Weights of a small model that answers yes/no questions on an image's attributes.
Model: 96-pixel images, encoder arch regnet, encoder norm batchnorm, encoder depths [4, 4, 4], fusion encoder layers 7.
Data: trained on photos of plants and fungi (iNaturalist), 90422 training examples.
Rows from block 5 of the image encoder, named by matrix and row number. Rows with one number belong to one channel. Each number is 128 + 32 x the weight over its row's rms, rounded and kept within 0 to 255. All counts start at 0. Numbers have three digits each. After the name is the row's rms in percent of the matrix's.
# convs1: grouped (8 groups) 3x3 conv (encoder.blocks.5.convs.1.weight, 128x16x3x3), inputs within the group 0-7, a 3x3 kernel for each
# convs2: expand pointwise conv (encoder.blocks.5.convs.2.weight, 128x128x1x1, transposed), outputs 0-63
convs1.54 094:121113153130165139113098074124161111144133123162116134074076113092060043239245158128169170107128134132074103092073080130076087148241180139158144104106089130133107144137132114150144108100117166131152168122165129095106
convs2.54 107:117114148117131167118136139123104099086175163108143136130068196157098180156143174140135164125127074210130134109125105112058109180151123137114118107082154117097143165134148158099124116157160107
convs1.55 101:125112119084077100097096075167166137161145169153200200125123134115129085149123106126140123121108132108085103116090087092086055144144082097089091077071084073063065125143135119130151101094125118106117120113116102104092
convs2.55 087:130121168084153137110096105135141068146151107087149133167122100155191075154176123116099139087129103135150141065192095133104150144113090069082120071103155140116184083163111157186135178133160144
convs1.56 080:075096078072090095130065098117132131139165133127185129159160175138064129093116082116159118127162122192176177095121153126087124131115087136104100140103067118127090153154132116104125122074129107105085138152101101083074
convs2.56 089:120095196124087156125131107111125094130155139053136127138163090186145081118109111120132135125131126151159125068134063145120137164163060137114103125128153136112177054134101158162073211144146112
convs1.57 092:114105126182154205144167159134147114108126115132127163131115107148108125145165100085120110160178112094102088103144121126110120107151101152173158144149170136194171116107142141108133107136142113127108122141147118122129
convs2.57 104:174160138151115153117139200147087156138153092135080150132093114144174127138097127104145093184108074124154123161067114135096040116145209130132116161131085045170106210180148091121184102111165098
convs1.58 094:144113108101092114115070080103147140126136158096128139096094094109102096096131145110099085119096091096075066088084086109103110059094145105128121093115076091108071141131167136134167111120163139160150109103122080067107
convs2.58 101:090155202134106139107174099074123120152125161115128156143152109183113104077081150133079122165142150106132115118111150167094105152133208091080134133120170132137149129121129122169116146135125160
convs1.59 095:108099156135087139106107151164169124142178125154192177112125109142074120110034126095109103108105085106152129170161189171098209162067247129132139143103138103106144145143127145153112124130088114114109125152128140179142
convs2.59 095:148152144127080094145030169158018117099151092079132152163095105156077105134113147125145084123134078137129146190133175094099095118136100167133109164146070106100117142166112115048145117103123131
convs1.60 088:118167115118130131157171119165140123166160142151163166069064068099111087106111121145169122118111088147162122078069061106089100102088111085121111134115172152138204072077064060099071094110101177155134179185177134148138
convs2.60 082:086092138117207107063089134131135056134123149112086137098172149114131052130144045108111137129133123146155185134114092103108156111124151099159087167094152136137141143090147120168083158162164110
convs1.61 084:123155083145139086094108122149122135101110074160153111147076076135090201082178192102142145101173122151137141088100178105071244075124183137115086171120115125128142117159133106120122098083090135141130150119092133108091
convs2.61 085:093136149156074147100099151155014109119157111153141125183088150078068161186153152152128191079108093187157184126170185099157102116152088168108089119081118121066100131159113140122122071172137131
convs1.62 094:097150110109094121152135152123094097099097125074107112111107090117255145096122067139154122141090166154186182159149107086220124079086073130117106135094123179151179137167156098113148097104133112112114082088093103101128
convs2.62 106:111098158114099123150152152122124160149118148088120136103142083161228103130158082140130192118178151227132066108121167113087166126130160175133102095125131137125164066115122096116132165147140115
convs1.63 097:122151150212177203136141095147137134124119138129135139105100102127119098121130118136114119151134156114117147069091127108113112103142120126118149158126173158154143136155133155167155110135109108109108107117119091114116
convs2.63 108:131146173188127140129149185141096153160182092134092158166103119169175126124109150101133137189100158110134110129051109131078052120157242093141156156153135108159135144139133085088165083144193147
convs1.64 103:157111096111124105088106099086083061091110157090129100145121109146100126175161175155120118121102104093103119115112119118070148119116151151136146139102122130090097104088112095133151112165141123094079097064085148129112
convs2.64 090:123122187118145126091148129150133131120143147112133155143096121152155107170134136142141126096146197112136155128130145150140184118093090128081081171146199161123154106143133164201149081201143119
convs1.65 108:090096121091086104148119101140155103109081078103121162153100098146128114128134148139148178150142147128152126127170141111116098116119137132105102116101109109099121155170151144099124159120185105151112107145112142166126
convs2.65 105:101150155109099093131132186145140118153140103103118157154079080109127091137175083117065136079148131131123125112135162106118111123175151167184134159086071104112113188092096170121125100149153179
convs1.66 103:144115096101171098124129115119068105099169121145074053217155154184068165169159171113169138169082111167108132137116120117113134121112118150146140111077078106101081136100120119151125142141130112067087111159134100067123
convs2.66 093:121079132105089173129178163133119133127178226119123138128152136158135096184107085125112112114138149178142149087137144131134144136157100125144094175095137143125163108184119146126133107134116188
convs1.67 129:091155151105116172123134146113163110136153140124188168150131100145109108135101098133112102136113090148107070108108101120122118163134138125140143141153107135152146087132134086106161114141202158118069171125067206165101
convs2.67 109:136145145148169132130044099132106141125147093104126164146092095112156087123180124148099150103157155099128120164112122093075200147125125100117108164159087149087077143141090223112152081132150187
convs1.68 103:128158141140174186147153158122153185149182208115128195126107113121119146124144139113135172111119132103118113128142171160158176155163189110131123111139158122141138129147144144193137132157117127154114162139173141144156
convs2.68 104:084105181180170114125143177084159161043155131142096144130118105196156126104081174112128164170098128166137123149087086147087120093117231108119122213147108118133107126123112136046136123117123124
convs1.69 100:118101076103105089122121093149162119136154145158146154130148185139139174159164151155156184158148175140181182162173163181160154177194162095071106099068089099119102141155093149156109130142133127121110175135126137149112
convs2.69 102:137099077150066176172143183158190157145212146114075129087129101114136105149155107135123077134121158188087128105087132092099070147171127173176070137094066085148134113168132135125114142148170178
convs1.70 101:145106103183147199149169149101127117071096199072095130108121140096081082064100084117122097128097080124097080095086088082073101106102108134153135148144133157146125095094104082100139090108100103077087131109132087126104
convs2.70 097:021126215130154129116137127101089152052125160175170143153118131165186100136101177107139142170044123149090141135141071157087125086130115086150142157147191101122127088167127139120145098116108122
convs1.71 104:113134141118103099113120144045117126103046155088070086213191136143172138149194123111121099145143134123149155088091125129119098130147162096116140126128138123132124063099112107094065126102139141116135142127142093114143
convs2.71 092:159078118130086164145151180163149134129173195099092115076156125154129093168121122134122082110139163206134101098080160142123110122151117122150071161093128137148163066185115137189118090185148209
convs1.72 116:146116157139147146132109123161051138220117056179101043138178107113151114056077107131129158099094180093122196140104127162137090126129075116119106128123134115112126165124118167096079163139098141106170125137144122093079
convs2.72 111:185135105162065164142103087149101146109194158109088180164057112157151117133122106145090092159130104156127116065151107096089138135102113136136094125119077099127140141229169172071088152105140131
convs1.73 093:119133096104109078179185126108100124106112109107122166119129125171171179140125080111091092118098103112110103090101117077110093089090111122129118132145130135129149091104083089158140080089129094139117089129089075109102
convs2.73 092:131037132152136114138177090096041144093124150145167177143117089141141093162113126121138144149088155142147126155099123146076197168136156086108105152141187147152139112133146073108129094153093101
convs1.74 111:098096098096115093098116100118149089111096078096164163103109097121122069161109101128158144107138149104112124156149133144090147158181170130121129111132129120131110170115129137080087114132178087137125089109146180252185
convs2.74 103:161103137136172109170128139117181139108124090103126109057135100121130131139167083140130126069114137116116068197038123089126127110130135152147126183125105183115105152065159107129137129200187126
convs1.75 103:133125140112134087110115109091067085086128134097118098168106151176071141158125153097097118068074142120053125117094149130144163144166141116133156131119167138083110082110074112108118148214122146064109155121162164148167
convs2.75 102:087104120146112120135123167144133133066133161117142112075124158120137109172126147125125076104148167143169138128058131124171197103088136127086146150105127140138135127168082206184162135126154167
convs1.76 126:156109121142137122126128119081057133113090166229100148106145109107139139132120122132132080141157098114146120094099103122096129114122115135137121165125120130110090059116131057082156180148120152079120198083138182089102
convs2.76 114:107155084094069100145051176154115101108173101118156150074109203121137154107166102146149054111100174108118105046079108134093146153093102142162130122155138124118110115130112135177162104103148134
convs1.77 117:164159139136138112104108096211199075155105065118062081091095112096118167128123159123133146125144140116131143120134093141104100118075109105115148133132140109136120172149101197097071163080081113131143090118117123113115
convs2.77 109:104131176153158082127137093157129131152130108088168163171106041116176138066112138100110179153122128119175164160134123095255159159106113167181119155127095135065171093150153196105153138121149161
convs1.78 101:113109083142163125103124135121126143192172087179146112159110145143115160183133160142113135086135114107119104143129128127103112134140124156115096135134127110140113159243164147157124178204135121073113159112131134115146
convs2.78 096:095138156105158083096110134145141072111132125121086149130123074106158135143143130189131136179136087117147088129105092122114156109124148093126156109105105136126150117172051173123163108125113150
convs1.79 114:142118116128125109159113101085161194047083251051068165123111128151133104114141111126114173149131129153129098132155173096105143114108122128097112106116151132129143147199176064086181098084160087107111097098173124161231
convs2.79 106:151140069108103088135046150135136133081120058105083124169119145137155100130149114140121142086089145152127152082083125125131077125159112115139154143180111124133080185095095111122139130166152102
convs1.80 104:158133172166068185172205197105091089126108116145156125095130095142179132145131133138187181182072178161168170106106122129114126102127119121151131157145138128114103108139110153194122160132130087080093123087126114146142
convs2.80 100:134113123113145133158103134151134069163128164137151173135109065125111139129178158074122159094136096102155155138166113106066131138103122186112152163085109100116108107169107105184148157090064143
convs1.81 095:114097071211226052142160062124116120123140118142171104136129185130116134133115149136096051202183049149153089130124148106117129110100138096110139099143127106163137126154212116097172115127165107122111164172085130151092
convs2.81 114:101152080169147094162114135137139116182151109088078124144121126143118134093127102105130123143141121093124031162100147109080116174125138153141087154174089095171168081109183110226092136093071157
convs1.82 120:127144176131112131104075141143108137140124117121103110159119146200166255161218193123145150134107144062088153108130135126152126100079081104117118093107105099078118169131108141131166112180175149122110119132099141121094
convs2.82 119:195161156153090146127168168167163150132157154191129122134108106091065152169176101148153072161084143088065101134121084111133138115134115160162136149079046133129105144116149121128165122061099147
convs1.83 089:068051095108153123124231178127125108113173076069165146145126133142114127157124091109038091117185154101168152099144079128155128112107136132130133113120117121131115126116136145100170190108114095092091096179097087166100
convs2.83 111:117107143161126136177134190117131112142112086114109067106131122162127129116104050120175147147119160106089048144127180131083125121173153139132119123147101099194143110092157141186101101137114182
convs1.84 097:121124138119118131117078158167129109149138128106088115130127101101131062102098045072108075080118101091088086129114125131145155159174180073094069117104097119113102140143152158124105133097052132099097086103094132094122
convs2.84 084:102182095094147144118090086103132101193067095157167127138157207054174132142090107116096081099142072087134146139096124151130123103114180072140113069170159154127099140133110068137098121133118103
convs1.85 091:088075083099192143096097093058130074125198119104129083103125105169140136129123119128120099089198143079084091149139119095140123135111119143135099107136150099121147123103151196068165162110143095101089061188117102103094
convs2.85 109:134142118169142154162113159160063095117144102178092075079194133150127108135122047118160093162144124125107039129129095149121145083154153125160083108085093115157146152097151125175127115093145162
convs1.86 095:088162066057137210070097138142196133124109177124100134159131138154126104144132159080175111051155184113121149139104121134113092135106111128130142124128135145136144184117150175129121146118140114169095093123190092093127
convs2.86 097:134092128161174085192173132161153134166153113083108109109138103186134177102119148135150136134097094124161133142161121084104099202130152138094130103124136097156159076117078103187090111077065135
convs1.87 102:111079092129079068102194152095114110109104114110200137163141151175141158162158118122081071167114086105194144154195179139154180157136141120172154187199150151135113164133139141121134142103111122106122130096136135240145
convs2.87 096:099122221152110142189169132057155140163103138110094134142116118184184122118080137115153157120087129072152107091179151091044120142161177137112122112142172139119140080136166118165136146142059150
convs1.88 098:112128119173150115144130100136115103111128095086068074093068085054076060074067082123142133207160128147139134159142134164147165140147164114145144143166162134155196107090104061080063087102094154150135149143130116107099
convs2.88 101:052096172111138127088151096073081145134099133084174115141152119164136114080076197112102125165126136117153103119131184116129125125149183122101070147126182123121151132150104102176101142137071113
convs1.89 096:145157150155147146102107109106145085136141108103097079074064094072081095089076091116161152108133165078118141126138082155144118118166080125121162105098150118128165090083097103084082097065079117145114123143108125114097
convs2.89 102:050122168110173144057120103121087089158117134075146166099122125131111138067075180076100075155145134083141111164144174117142143151142201146092098112073177132132143134156092087156116110133085129
convs1.90 086:108091117075106101109097111093112090071136105077095108165148146157145146145146112079109124082090114090064113097129143091084163106099140090078148079089117085086093103139120176150132129154106110115111048098109098067071
convs2.90 069:153154131102154124154102174156171125118148109138139104101179117121053124168135089120169106110141084140109099065084074118125139063142116109142155140056201108106132203130174130137125123055088085
convs1.91 079:149161176199141087098116134115068055135147126142114091120125100089083099078121112133110116155094113055113145157112108115112150131153191097121118093132131121127166109098113096081082099107062140096053160122065118098102
convs2.91 087:079184142115128120091085094078083061198124122104120135120098115155111141082109133105095088166131118067119108096127135141112181138134183116114066118149166097148125119154124078179152118131090106
convs1.92 097:095111129068093203125086161086067155110068162106080165116120125130141107108127108079120121046088222119085139126119119143111094152091093140090111106114132122140109158144140153149088093126117081096164074087191088072177
convs2.92 099:093121104119115090225147103104089164211201154090110085129151080155144140128115138106110122121123087083146152140180126134110102212081170135144144115129097122147092065153084156184120082114065172
convs1.93 112:109108115108090090125099105150134139146101114121130118156198158140173186122138162121094096131140100153122123117118107173162127113123139147104115178149116154121130146225212110151150127124113105109114123110129131113117
convs2.93 118:113153112145143138108152156173186197153103097209111119128153155097098145150154059148136053133075162103091128146132085143192100114122110101169088107112087158171098106109217099155137141128143121
convs1.94 097:155189193157092109085066079140156127204131126121103112103088117145147145181130110178205164170091070094056072122128136138152126123157130146140091127114120150130101122103099103125102163161157121167157161100092093073119
convs2.94 105:155157135117093098174139119125106098165120162089087162098103132110066111150054141113088125152077117127110161157121131108088144073121174126135155118090087134193096123133157084123172129062115085
convs1.95 109:139149132124138132158137197178208148184186165191188166137152150140129141157128146131133126121124141133119140119117129097116106103119088142135158116133148133140148088097112086091098096120125179194145178183165189171164
convs2.95 113:124078160128200135098113150126131175162125128100141175137074136120126195136119120106099156132075098130145099110119079095105103157138119134127146155122103136140096116146121091191180083135088114
convs1.96 102:077087121080106108115128130102121115081125171101118154072107108070102098131107117159086119115120094125089079129107097108067074083066053117139170110088090089047051102156109107169137083099109108127131164150144139156167
convs2.96 092:123138132116135084110099134116097163055077116149163139126140133081127156100169171075128097119147087077114072126079144052165120079100141119140130172098172141127149176112152105073171115119096118
convs1.97 099:123105146126130109102101110103103100127164104129110138105123146120154144088109112149125141127105161133068113103096050138140112157138130160126111143072107120083144079090073098113084116046083132143114142132161102147132
convs2.97 100:169116115082121111117150097116114113105120089213144111136093185089061141127130152096159147132075108120090152160192086120095187080136092098106122141140117127103114137123159124000144096098091102