{"model": "model that answers yes/no questions on an image's attributes", "dataset": "photos of plants and fungi (iNaturalist)", "translate": 0.12, "color_jitter": 0.2, "fusion_encoder_width": 128, "fusion_encoder_layers": 7, "fusion_encoder_bias": "all", "fusion_encoder_inner_norm": true, "lr": 0.003, "beta1": 0.95, "epochs": 66.2, "lr_schedule": "step"}
Rows from block 7 of the image encoder, named by matrix and row number. Rows with one number belong to one channel. Each number is 128 + 32 x the weight over its row's rms, rounded and kept within 0 to 255. All counts start at 0. After the name is the row's rms in percent of the matrix's.
# convs1: grouped (8 groups) 3x3 conv (encoder.blocks.7.convs.1.weight, 128x16x3x3), inputs within the group 6-11, a 3x3 kernel for each
# convs2: expand pointwise conv (encoder.blocks.7.convs.2.weight, 128x128x1x1, transposed), outputs 64-127
convs1.56 089 [118 101 114  78  71 183 114 129 195 144 127  98 136 136 109 147 139 137  94 123 153  77  69 198  75  91 185 133 101 118 150 132 123 129 131 126  88 128 145 119  66 175  96 103 164 102 101  82 112 143 104 131 132  86]
convs1.57 093 [200  77 122 125  66 118 134 113 108 130 121  87 115 154  97  97 129 113 207 121 111 233 102 112 171 105  73 135 147 115 129 112 108 120 129 146 200 126  43 170  83 111 181  97 109 149 108 108  81 151 123  87 117 122]
convs1.58 068 [106 122 109  94 127 102  94  74  55 133 103 103 134 116 116 151 163 152 137 129 107  98 118  97  80  87  93 158 123 143 100 106 115 135 130 149  88  81  71 133 103 115 115 100  98 126 129 111 144 146 127 148 153 142]
convs1.59 098 [136 123  83 123 113 137 128  98 156 124 152 139 147 119 123 137 139 105  82  74  40  89  84 103 129  68  79 137 112 109 161 130 110  77  97 101  80 121 108 103  72  75  91 103 108 104 146 131 106 120 148 105 155 160]
convs1.60 088 [112 134 120 117 100 129 101  94 105 125  83  78 102 103  51 122  86  80 111 135 130 117  95  96  86  80  84 155  90  84 104  97  65  99  44  61 125 113  92 117  84 119  83 101  90 113  35 102  88  95 100  74  80 104]
convs1.61 093 [110 184 152 199 143  90 133  93  90 128 133 122 111 118 165  96 111 150 130 167 143 195 115  80 109  83  90 136 139 110 114 121 111 133 110 122 158 223 195 165 126  97 146 102 115 158 123 134 144 121 155 199 127 145]
convs1.62 103 [163 109 130 164 128 164 158 138 142  96  61  77 103  77 114  93  64  87 158 161 119 174 173 165 140 122 126 115  87 104 141 127 117 125 109 118 144 160 118 171 123 127 191 122 142  69  97  78 136 105 104 138 114 146]
convs1.63 085 [127  58 124 120 173  94 174 162  90 112 123 131 107  73 121 123 105  94 148  82 106 140 167  99 173 121  85 113 143 182 115 131 148 119 115 107 120  82 113 136 150  74 180 152 111 160 149 116 126  94 135 139 104  86]
convs1.64 096 [113 137  99 125 131 111 106 112 111 147 157 140 144 120 106 131 129 140 140 122 133 157 131 128 161 132 155  99 159 133 109 140 120  91  93  96 130 112 138 161 155 162 162 178 167 105 112 104  96 137  96 128 115  80]
convs1.65 087 [103 100  87  86  82  94 103  97  93 127 130 135 149 128 209 184 223 187 132 129 113 147 145 129 152 153 128 106 101 111  83  94  78  94 112  73 141 154 134 130 142 120 122 114 130 108 108 131 126 109 137 126 136 157]
convs1.66 106 [142 125 119 110 125  80 101  81  36 128 123 119  99 103  96  76  62  59 125  96 105 101  78  76 123  83  57 139 122 166 150 120 127 130  95  83 127  96 100 102 117  82 108 108  82 122 133 130 105  99 103  98 118 104]
convs1.67 100 [117 100 118  97 102 122 108 146 129 139 168 198 158 110 165 211 209 227 121 121 153 138 145 171 129 132 195 107 114 113  89  79 114  63  76 100 100 149 112 123 142 137 134 117 125 120 136 124 106 173 160 126 159 158]
convs1.68 112 [ 87 108 125 104 122 125 114 128 148 127 140 113 130 117  96 131 153 116 122 126 162 121 135 162 147 135 163 177 141 121 164 107 102 170 158 121  64  88 179  78 138 236  67 118 204 104 132 155 123 124 172 110 133 158]
convs1.69 103 [167 203 172 169 136 156 109 103  87 120 112 122 139 139 103 134  74 139 130  87 106 122 117 123 118 128 119 167 219 173 134 119 160 118 102  99 155 129 112 127 148 173 108 151 142 153 119 106 126 132 108 123 109 114]
convs1.70 112 [ 99 123 134 107  97 197 138 148 207 111  94  89 125 114 112 133 135 147 108  81  82 145 129 127 160 104 144 118  96 143 150  77 183 149 165 169 127 113  92 139 120 151 139 120 159  80 143 113 151 138 178 122 117 148]
convs1.71 100 [ 70 102 102  95  97  90 107  94 131 124 129 172 130 131 151  81 123 149 103 109 147  62  92 137  79  84 105 126  95  95  88 126  80  99 109  87 105 171 166 115 156 149  89 110 131  72 137 127 109 128 148 100 136 176]
convs1.72 107 [101  70 119 136 142 149 153 137 190 133  88 125 105  77  88  71  60 100 137 124 125 113 136 112 117 110 116 124  97 132 126 163 202 132 123 151 114 109  93 132  84  62 182 155 104 158 139 154  88  88 124  89  84 138]
convs1.73 088 [117 102 137 146 105 133 139 142 155 132 120 150 158 133 134 136 167 139 145 136 182 171 122 168 179 156 177  77  79 121  61  75  83  74 117  86 147  96 136 149 105 147 175 114 129 123 134 121 155 123 129 131 105 175]
convs1.74 112 [111 137 127 105 137 126 126 100 159  87 103  65  66 106 108  94 110 119  88  91 119 101 136  91  85  93 128 116 113  88 123  87  74  80  51  80  91 168  95 136 128 113 104 100  98  98  87  90 123 117 125 169 146 129]
convs1.75 100 [161 102 109 105 110 114  93  92 109 136 128 140 176 137 152  77  89  74 144 121 173 128 175 159 150 118 144 109  74  81 112 115 108 143 158 162 116  85 122 106  98 116  90  98 102 128  82 124  73  94  63  64  64 108]
convs1.76 106 [ 92 107  84 132 152 144  87 102 118 144 153 122 139  95  87  97 111 125 118 167 109 127 138  97 144 208 163  79  74 118 111 148 152  82  67 165 113 140  87  85 126 112  92 145 120 167 160 104 139 111 149 125 105 120]
convs1.77 115 [177 138 132 155 115 100 148 129  93 106 111 116 122 114 108 121 106  93 141 135  92 163 147 138 154 142 145 147 144 150 131 122 124 134 108 147 136 105  71 166 138  65 178 185  95 109 107  77 179 150  80 171 197 113]
convs1.78 089 [106  96  97 102 116 107 131  94  90 143 186 138 164 185 209 151 142 142 152 133 154 151 163 147 150 177 180 101 102 119  89 109 112 127  80 105 132  81 106 155 125  95 177 203 102 161 145 152 130 136 142  75 113  76]
convs1.79 096 [144 143 121 117 111 122  78  84  78 122 122 150 110 161 138 148 118  87  87  85  68  87 114  96  94 116 103 123 107 122 145 113 104 121  89 152  98 136 136 127 178 186 118 179 171 144 134 111 184 169 148 181 150 177]
convs1.80 106 [ 97  58  78 126 114 104 100  92 117 146 164 132 161 187 159 161 167  89 112  90  59  81 111  91  91  99  83  99  60  90 111 109  82  89  90  99 116 159 143 132 173 195 169 157 103 111 159 146 128 149 165 148 134  97]
convs1.81 095 [101 164 121  64 101  76  85  87 114 124 135 166  91 118  87 112  85  95 142 140 126  91  98 177 153 191 164 120 171 131  93 125 117  94 117 124  69  37 122 102  96 113 127 113 104 147 114 129 146 133  71 126  87 109]
convs2.56 101 [ 92  71  91  88  93 157 173 139 169 126 111 122  96 114  92 150 146  78 131 145 118 136 105 112 111 147 137  99 106  92 148 138 152 118 149 127 123 145 124 160 135 156 126 127 181 119 158 144 153 162 132 130  99 150 164 151 128 160 101 150 129 109 157 136]
convs2.57 112 [130 105  73 140  92 172 137 151 168 196 141 107  82 147 110 170 112  74 127 112 117 130 129  74 157 122 150 172 157 152 127 101  80 139 132 149 104 156 209 114 129 118 128  76 168 170 145 123 183 128 140 123 104  83 174 146 142 169 152 103  89 158 130 134]
convs2.58 071 [137  46 148 113 102 105  88 155 139 112 117 137 141 160 143 160  81 153 104 117 165 102 108 125 167 163 122 115 143  92  80 132 146 133 162 119 120  93 159  75 115 129 157  89 131 147 144 135 123 155  59 165  53 114 125 119 158 142 168 138 159 157  86 157]
convs2.59 106 [ 96  68 124 119 135  53 106 115 136 185  80 120 108 190 144 142  90 170 133 124 131 113 118 145 194 149 137 130 122  74 152 141 111 166 109  90 113  46 165 124 121 130  91  86 123 124 119 127  87 186  61 126 120 112 118 117 150 133 146 119 136 131 101 137]
convs2.60 093 [167  37 105 126 146 122 120 124  99  66 118 131 111  79 149 115 124 151 102 150 139 135 138 117 121 170 175  97 184 152  64 117 149  93 114 160 132 119 145 148 114 126 117  97 176 238 133 181 125 148 126 127  93 111 163 117 136 191 190 148 135 142 170 147]
convs2.61 093 [134 151  89 121 117 223 139 157 164 130 153  98 147 156 138 117  91  85 106  91 115  72 116  84 128 128 124 127 162 112 114 128 141 171  78 127 110 193 108 119  94 155 147  84 105  83 167  89 198 165 131 101 102 109 168 143 143  98 109 160 102 111 126 178]
convs2.62 100 [132 105 142  45 160 173 158 187 128 126 112 111 144 125  68 140 170 128 108 106 101 105 120 100 110 127 140 122 128 155 147 137 122  86 112 136 126 167  62 144 157 136 153  97  89 120 155 102 179 146 134  72 122 170 182  98 122 137 122 172 108  91 118 128]
convs2.63 098 [126 144  68 113 112 166 117  98  82 133 103 126 116 175  85 143 123  63 116 135  90 164 164  80 145 138 113 144 136 148 123 100 109 161 110 114  52 152 146 147 108 108 124 101 215 101 145 113  93 206 139  54 117 132 144 146 152 133  80  96 122  94 131 156]
convs2.64 094 [111 136  94 147 158 128 140 164 126 140  91 131 145 180 153 133 164 108 139 139 113 114 204 106 130  62 175  98  77 123 154 129  86 119  70 132 123  89  84 140 174 144  94 147  88 123  95  96  67 151 101 163 128 102  89  91 129 128 170 147 109 209 157  94]
convs2.65 089 [ 67  71 115 131 159  63 119 121  66  76  95 141 119 143 118 131 165 144 132  95 141 123 130 123 127  92 180 103 144 167  88  91 117 155 103 149 128 129  98 170 147 188  58 138 144  78  98 114  70 141  99 123 107 144 108  91 100 108 108 138 102 173 164 149]
convs2.66 109 [114 137 117 114 123 105 156 151 116 112 144 116  98  93 161 191 106 153  91  63  96 109 130 153  83 129 107 144 116 174 113 124 149 110 111 141 116 133 132 111 132 122 166  70 199 204 175 157 188 113 168 165  95 141 216 141  82 185 124 103 115 141 137 157]
convs2.67 099 [135 108  91 127  96  93 140 128  69 112 100 116 137 163 112  98 160  92 159 109 165 117 169 208 161 128 119 115 139 117 146  84 129 163 102 139 138 148 115 140 111 163  91 112 115 126 110 124  92 181 109 149 155 159 103  75 100 134 138 112 118 152 145 108]
convs2.68 120 [167 124 125  94  90 114  84 144 133 183  93 116 171 131 132 127 164  89 147  75 118 127 172 170 142  97 113 115 157 167 126 105 145  94  52 137 136 100  96 112 111 128 171 121 100 109 106 127 154 100  96 131 124 148 104  87 144 151 159 132 138 185  96  90]
convs2.69 116 [167 154 145 120 145 124 100 119 133 160 100 129  69 140 171 110 134  96 103 136 110  93 119 145 106 177  65 108 110 127 143 157 145 104  98 121 146 142 156 119 103 143 140 203 152 160 143 140 122 137 109  94 148 135 129 117 100 209  98  99  40 104 120 154]
convs2.70 112 [174 119 184 117 128 132 133 137 140 129 124 132 101 101 177  84 167 118  86 100 109 119  85 187 138 173 107  90 190  91 109 146 106  74  81 109 138 169 172 131 103 155 171 181 106 167 145 125 127 161 118 136 163 132 137 103 139 133 103 102  72 116 165 100]
convs2.71 099 [146  77 155  99 128  76 123 124 130 100 105  85 154 152 109 100 176 101 109 107 136 129 176 171 158 140  89  80 193 191 106 138  88 119  91 197 103 164 117 131 119 101 132  61 136  90 134 152 130 152  96 158 131 147  92 112 101 153 100 134 114 126 128 160]
convs2.72 110 [153 135 143 131 128  82 162 136 157  71 142  92 110 108 202  79 158 116 143  89  75 132 124 153 129  73 138 137 187  53 107  82 102  88  71  53 133 109 148 159 137 168 136 185 112 101 140  57 110 143 170 117 173 147 174 121 137 142 113  88  86 193 173  80]
convs2.73 095 [ 46 159  70  74 148 124 151 166 136  83 149 109 144 118  64 113 128 104 120  78 148 148 158 166 135 144 112  94 131 113 109 128 106 133 121 121 114 170 146 181 133 114 142  82 148  67 129 150  99 130 130 122 133 197 154 108 102 116 112 157  95  99 122 141]
convs2.74 100 [ 60 140 146 131 141 117 153 174 132 116  89 110 165  92 146 163 111 181  87  81 114 139 158 132  85 101 105  97 121  79 118 152 162 123  99 166 106 156 197 119 114 122 199  70 161 156 176 101 144 152 115 138 136 126 123 140 143 124 101  96 125 122 153 150]
convs2.75 098 [ 67 115 143  65  78 140 149 155  90  94 132  69  89  86 110 163  93 101  93  96  91 159 163 117 101 118 143 150  97 137  92 146 133 103 117 140 106 159 114 132 114 131 154  22 180 147 129 148 180 134 134 161 123 181 185  97 103 147 108 129 153 144  84 129]
convs2.76 090 [ 65 170  99 102  84  49 171 203 121 127 188 154  97  83 158 167 162 123 114 139  95 130 117 143 122 108 175 100  38 160 128 149 167 159  87 111 135 201 178 183 163 137 118  84 132 150 111 127 101 109 134 145 149 158 133 153 111 149  72 123 106 115 127 125]
convs2.77 123 [167 199 135  79 120 149 120 149 166  97 105 164 115  89  84 118 141 160 154  75 137 110 101 148 162 124 112 155 170   1 132 100 135  95 103  64 117 113 110 107 138 134 164  99  94 131 189 150 123 106 107 181 148 150 126  70 146  84  99 104 115 145 135 123]
convs2.78 088 [142  86 127  91 128 133 126 137  86  95 110 135  73 132  91 125 162 117 138 110 157 101 158 140 139  89 159 130 132  49 119  60 135  94  58 139 121 132  88 151 141 145  89 122 115 170 106  91  80 139 122 192 125 167  95  72  95  84 136 158 146 170 114 120]
convs2.79 099 [190 152 118 132  96 115 106 146 151 139  71 104 158 146 135 152 193 109 177 139 153 126 186 130 102 104 113  97  98  79 186 129 104 112  81 134 112 127  85 118 151 168 111 124 114  98 129 116 123 185 122 178 129  93 125 135 100 163 188  91 129 150 115 121]
convs2.80 094 [156 101 173  51 168 135 175 139 116  88 163 115  75  91 118 106 123  99 176 129 130 103  93 162 130 117 124 114 107 148 106 158 179  75 112 113 147 171 127 141 171 178 122 147 132 146 180 160 142 171  99  87 108 136 155 108  87 144  81 113  72  74 101 197]
convs2.81 108 [  0 165  98 152  84  89 145 124 126 132 140 163 119  77 142 177 117 116  78 131 163 154 103 113 110  89 189 148 120 172 114 187 127 103 137  62 166 121 143 159 133 118 119  84 147  84 118 125  96  85 140 159 165 141 133 136 141 141 136 112 138 114 117 106]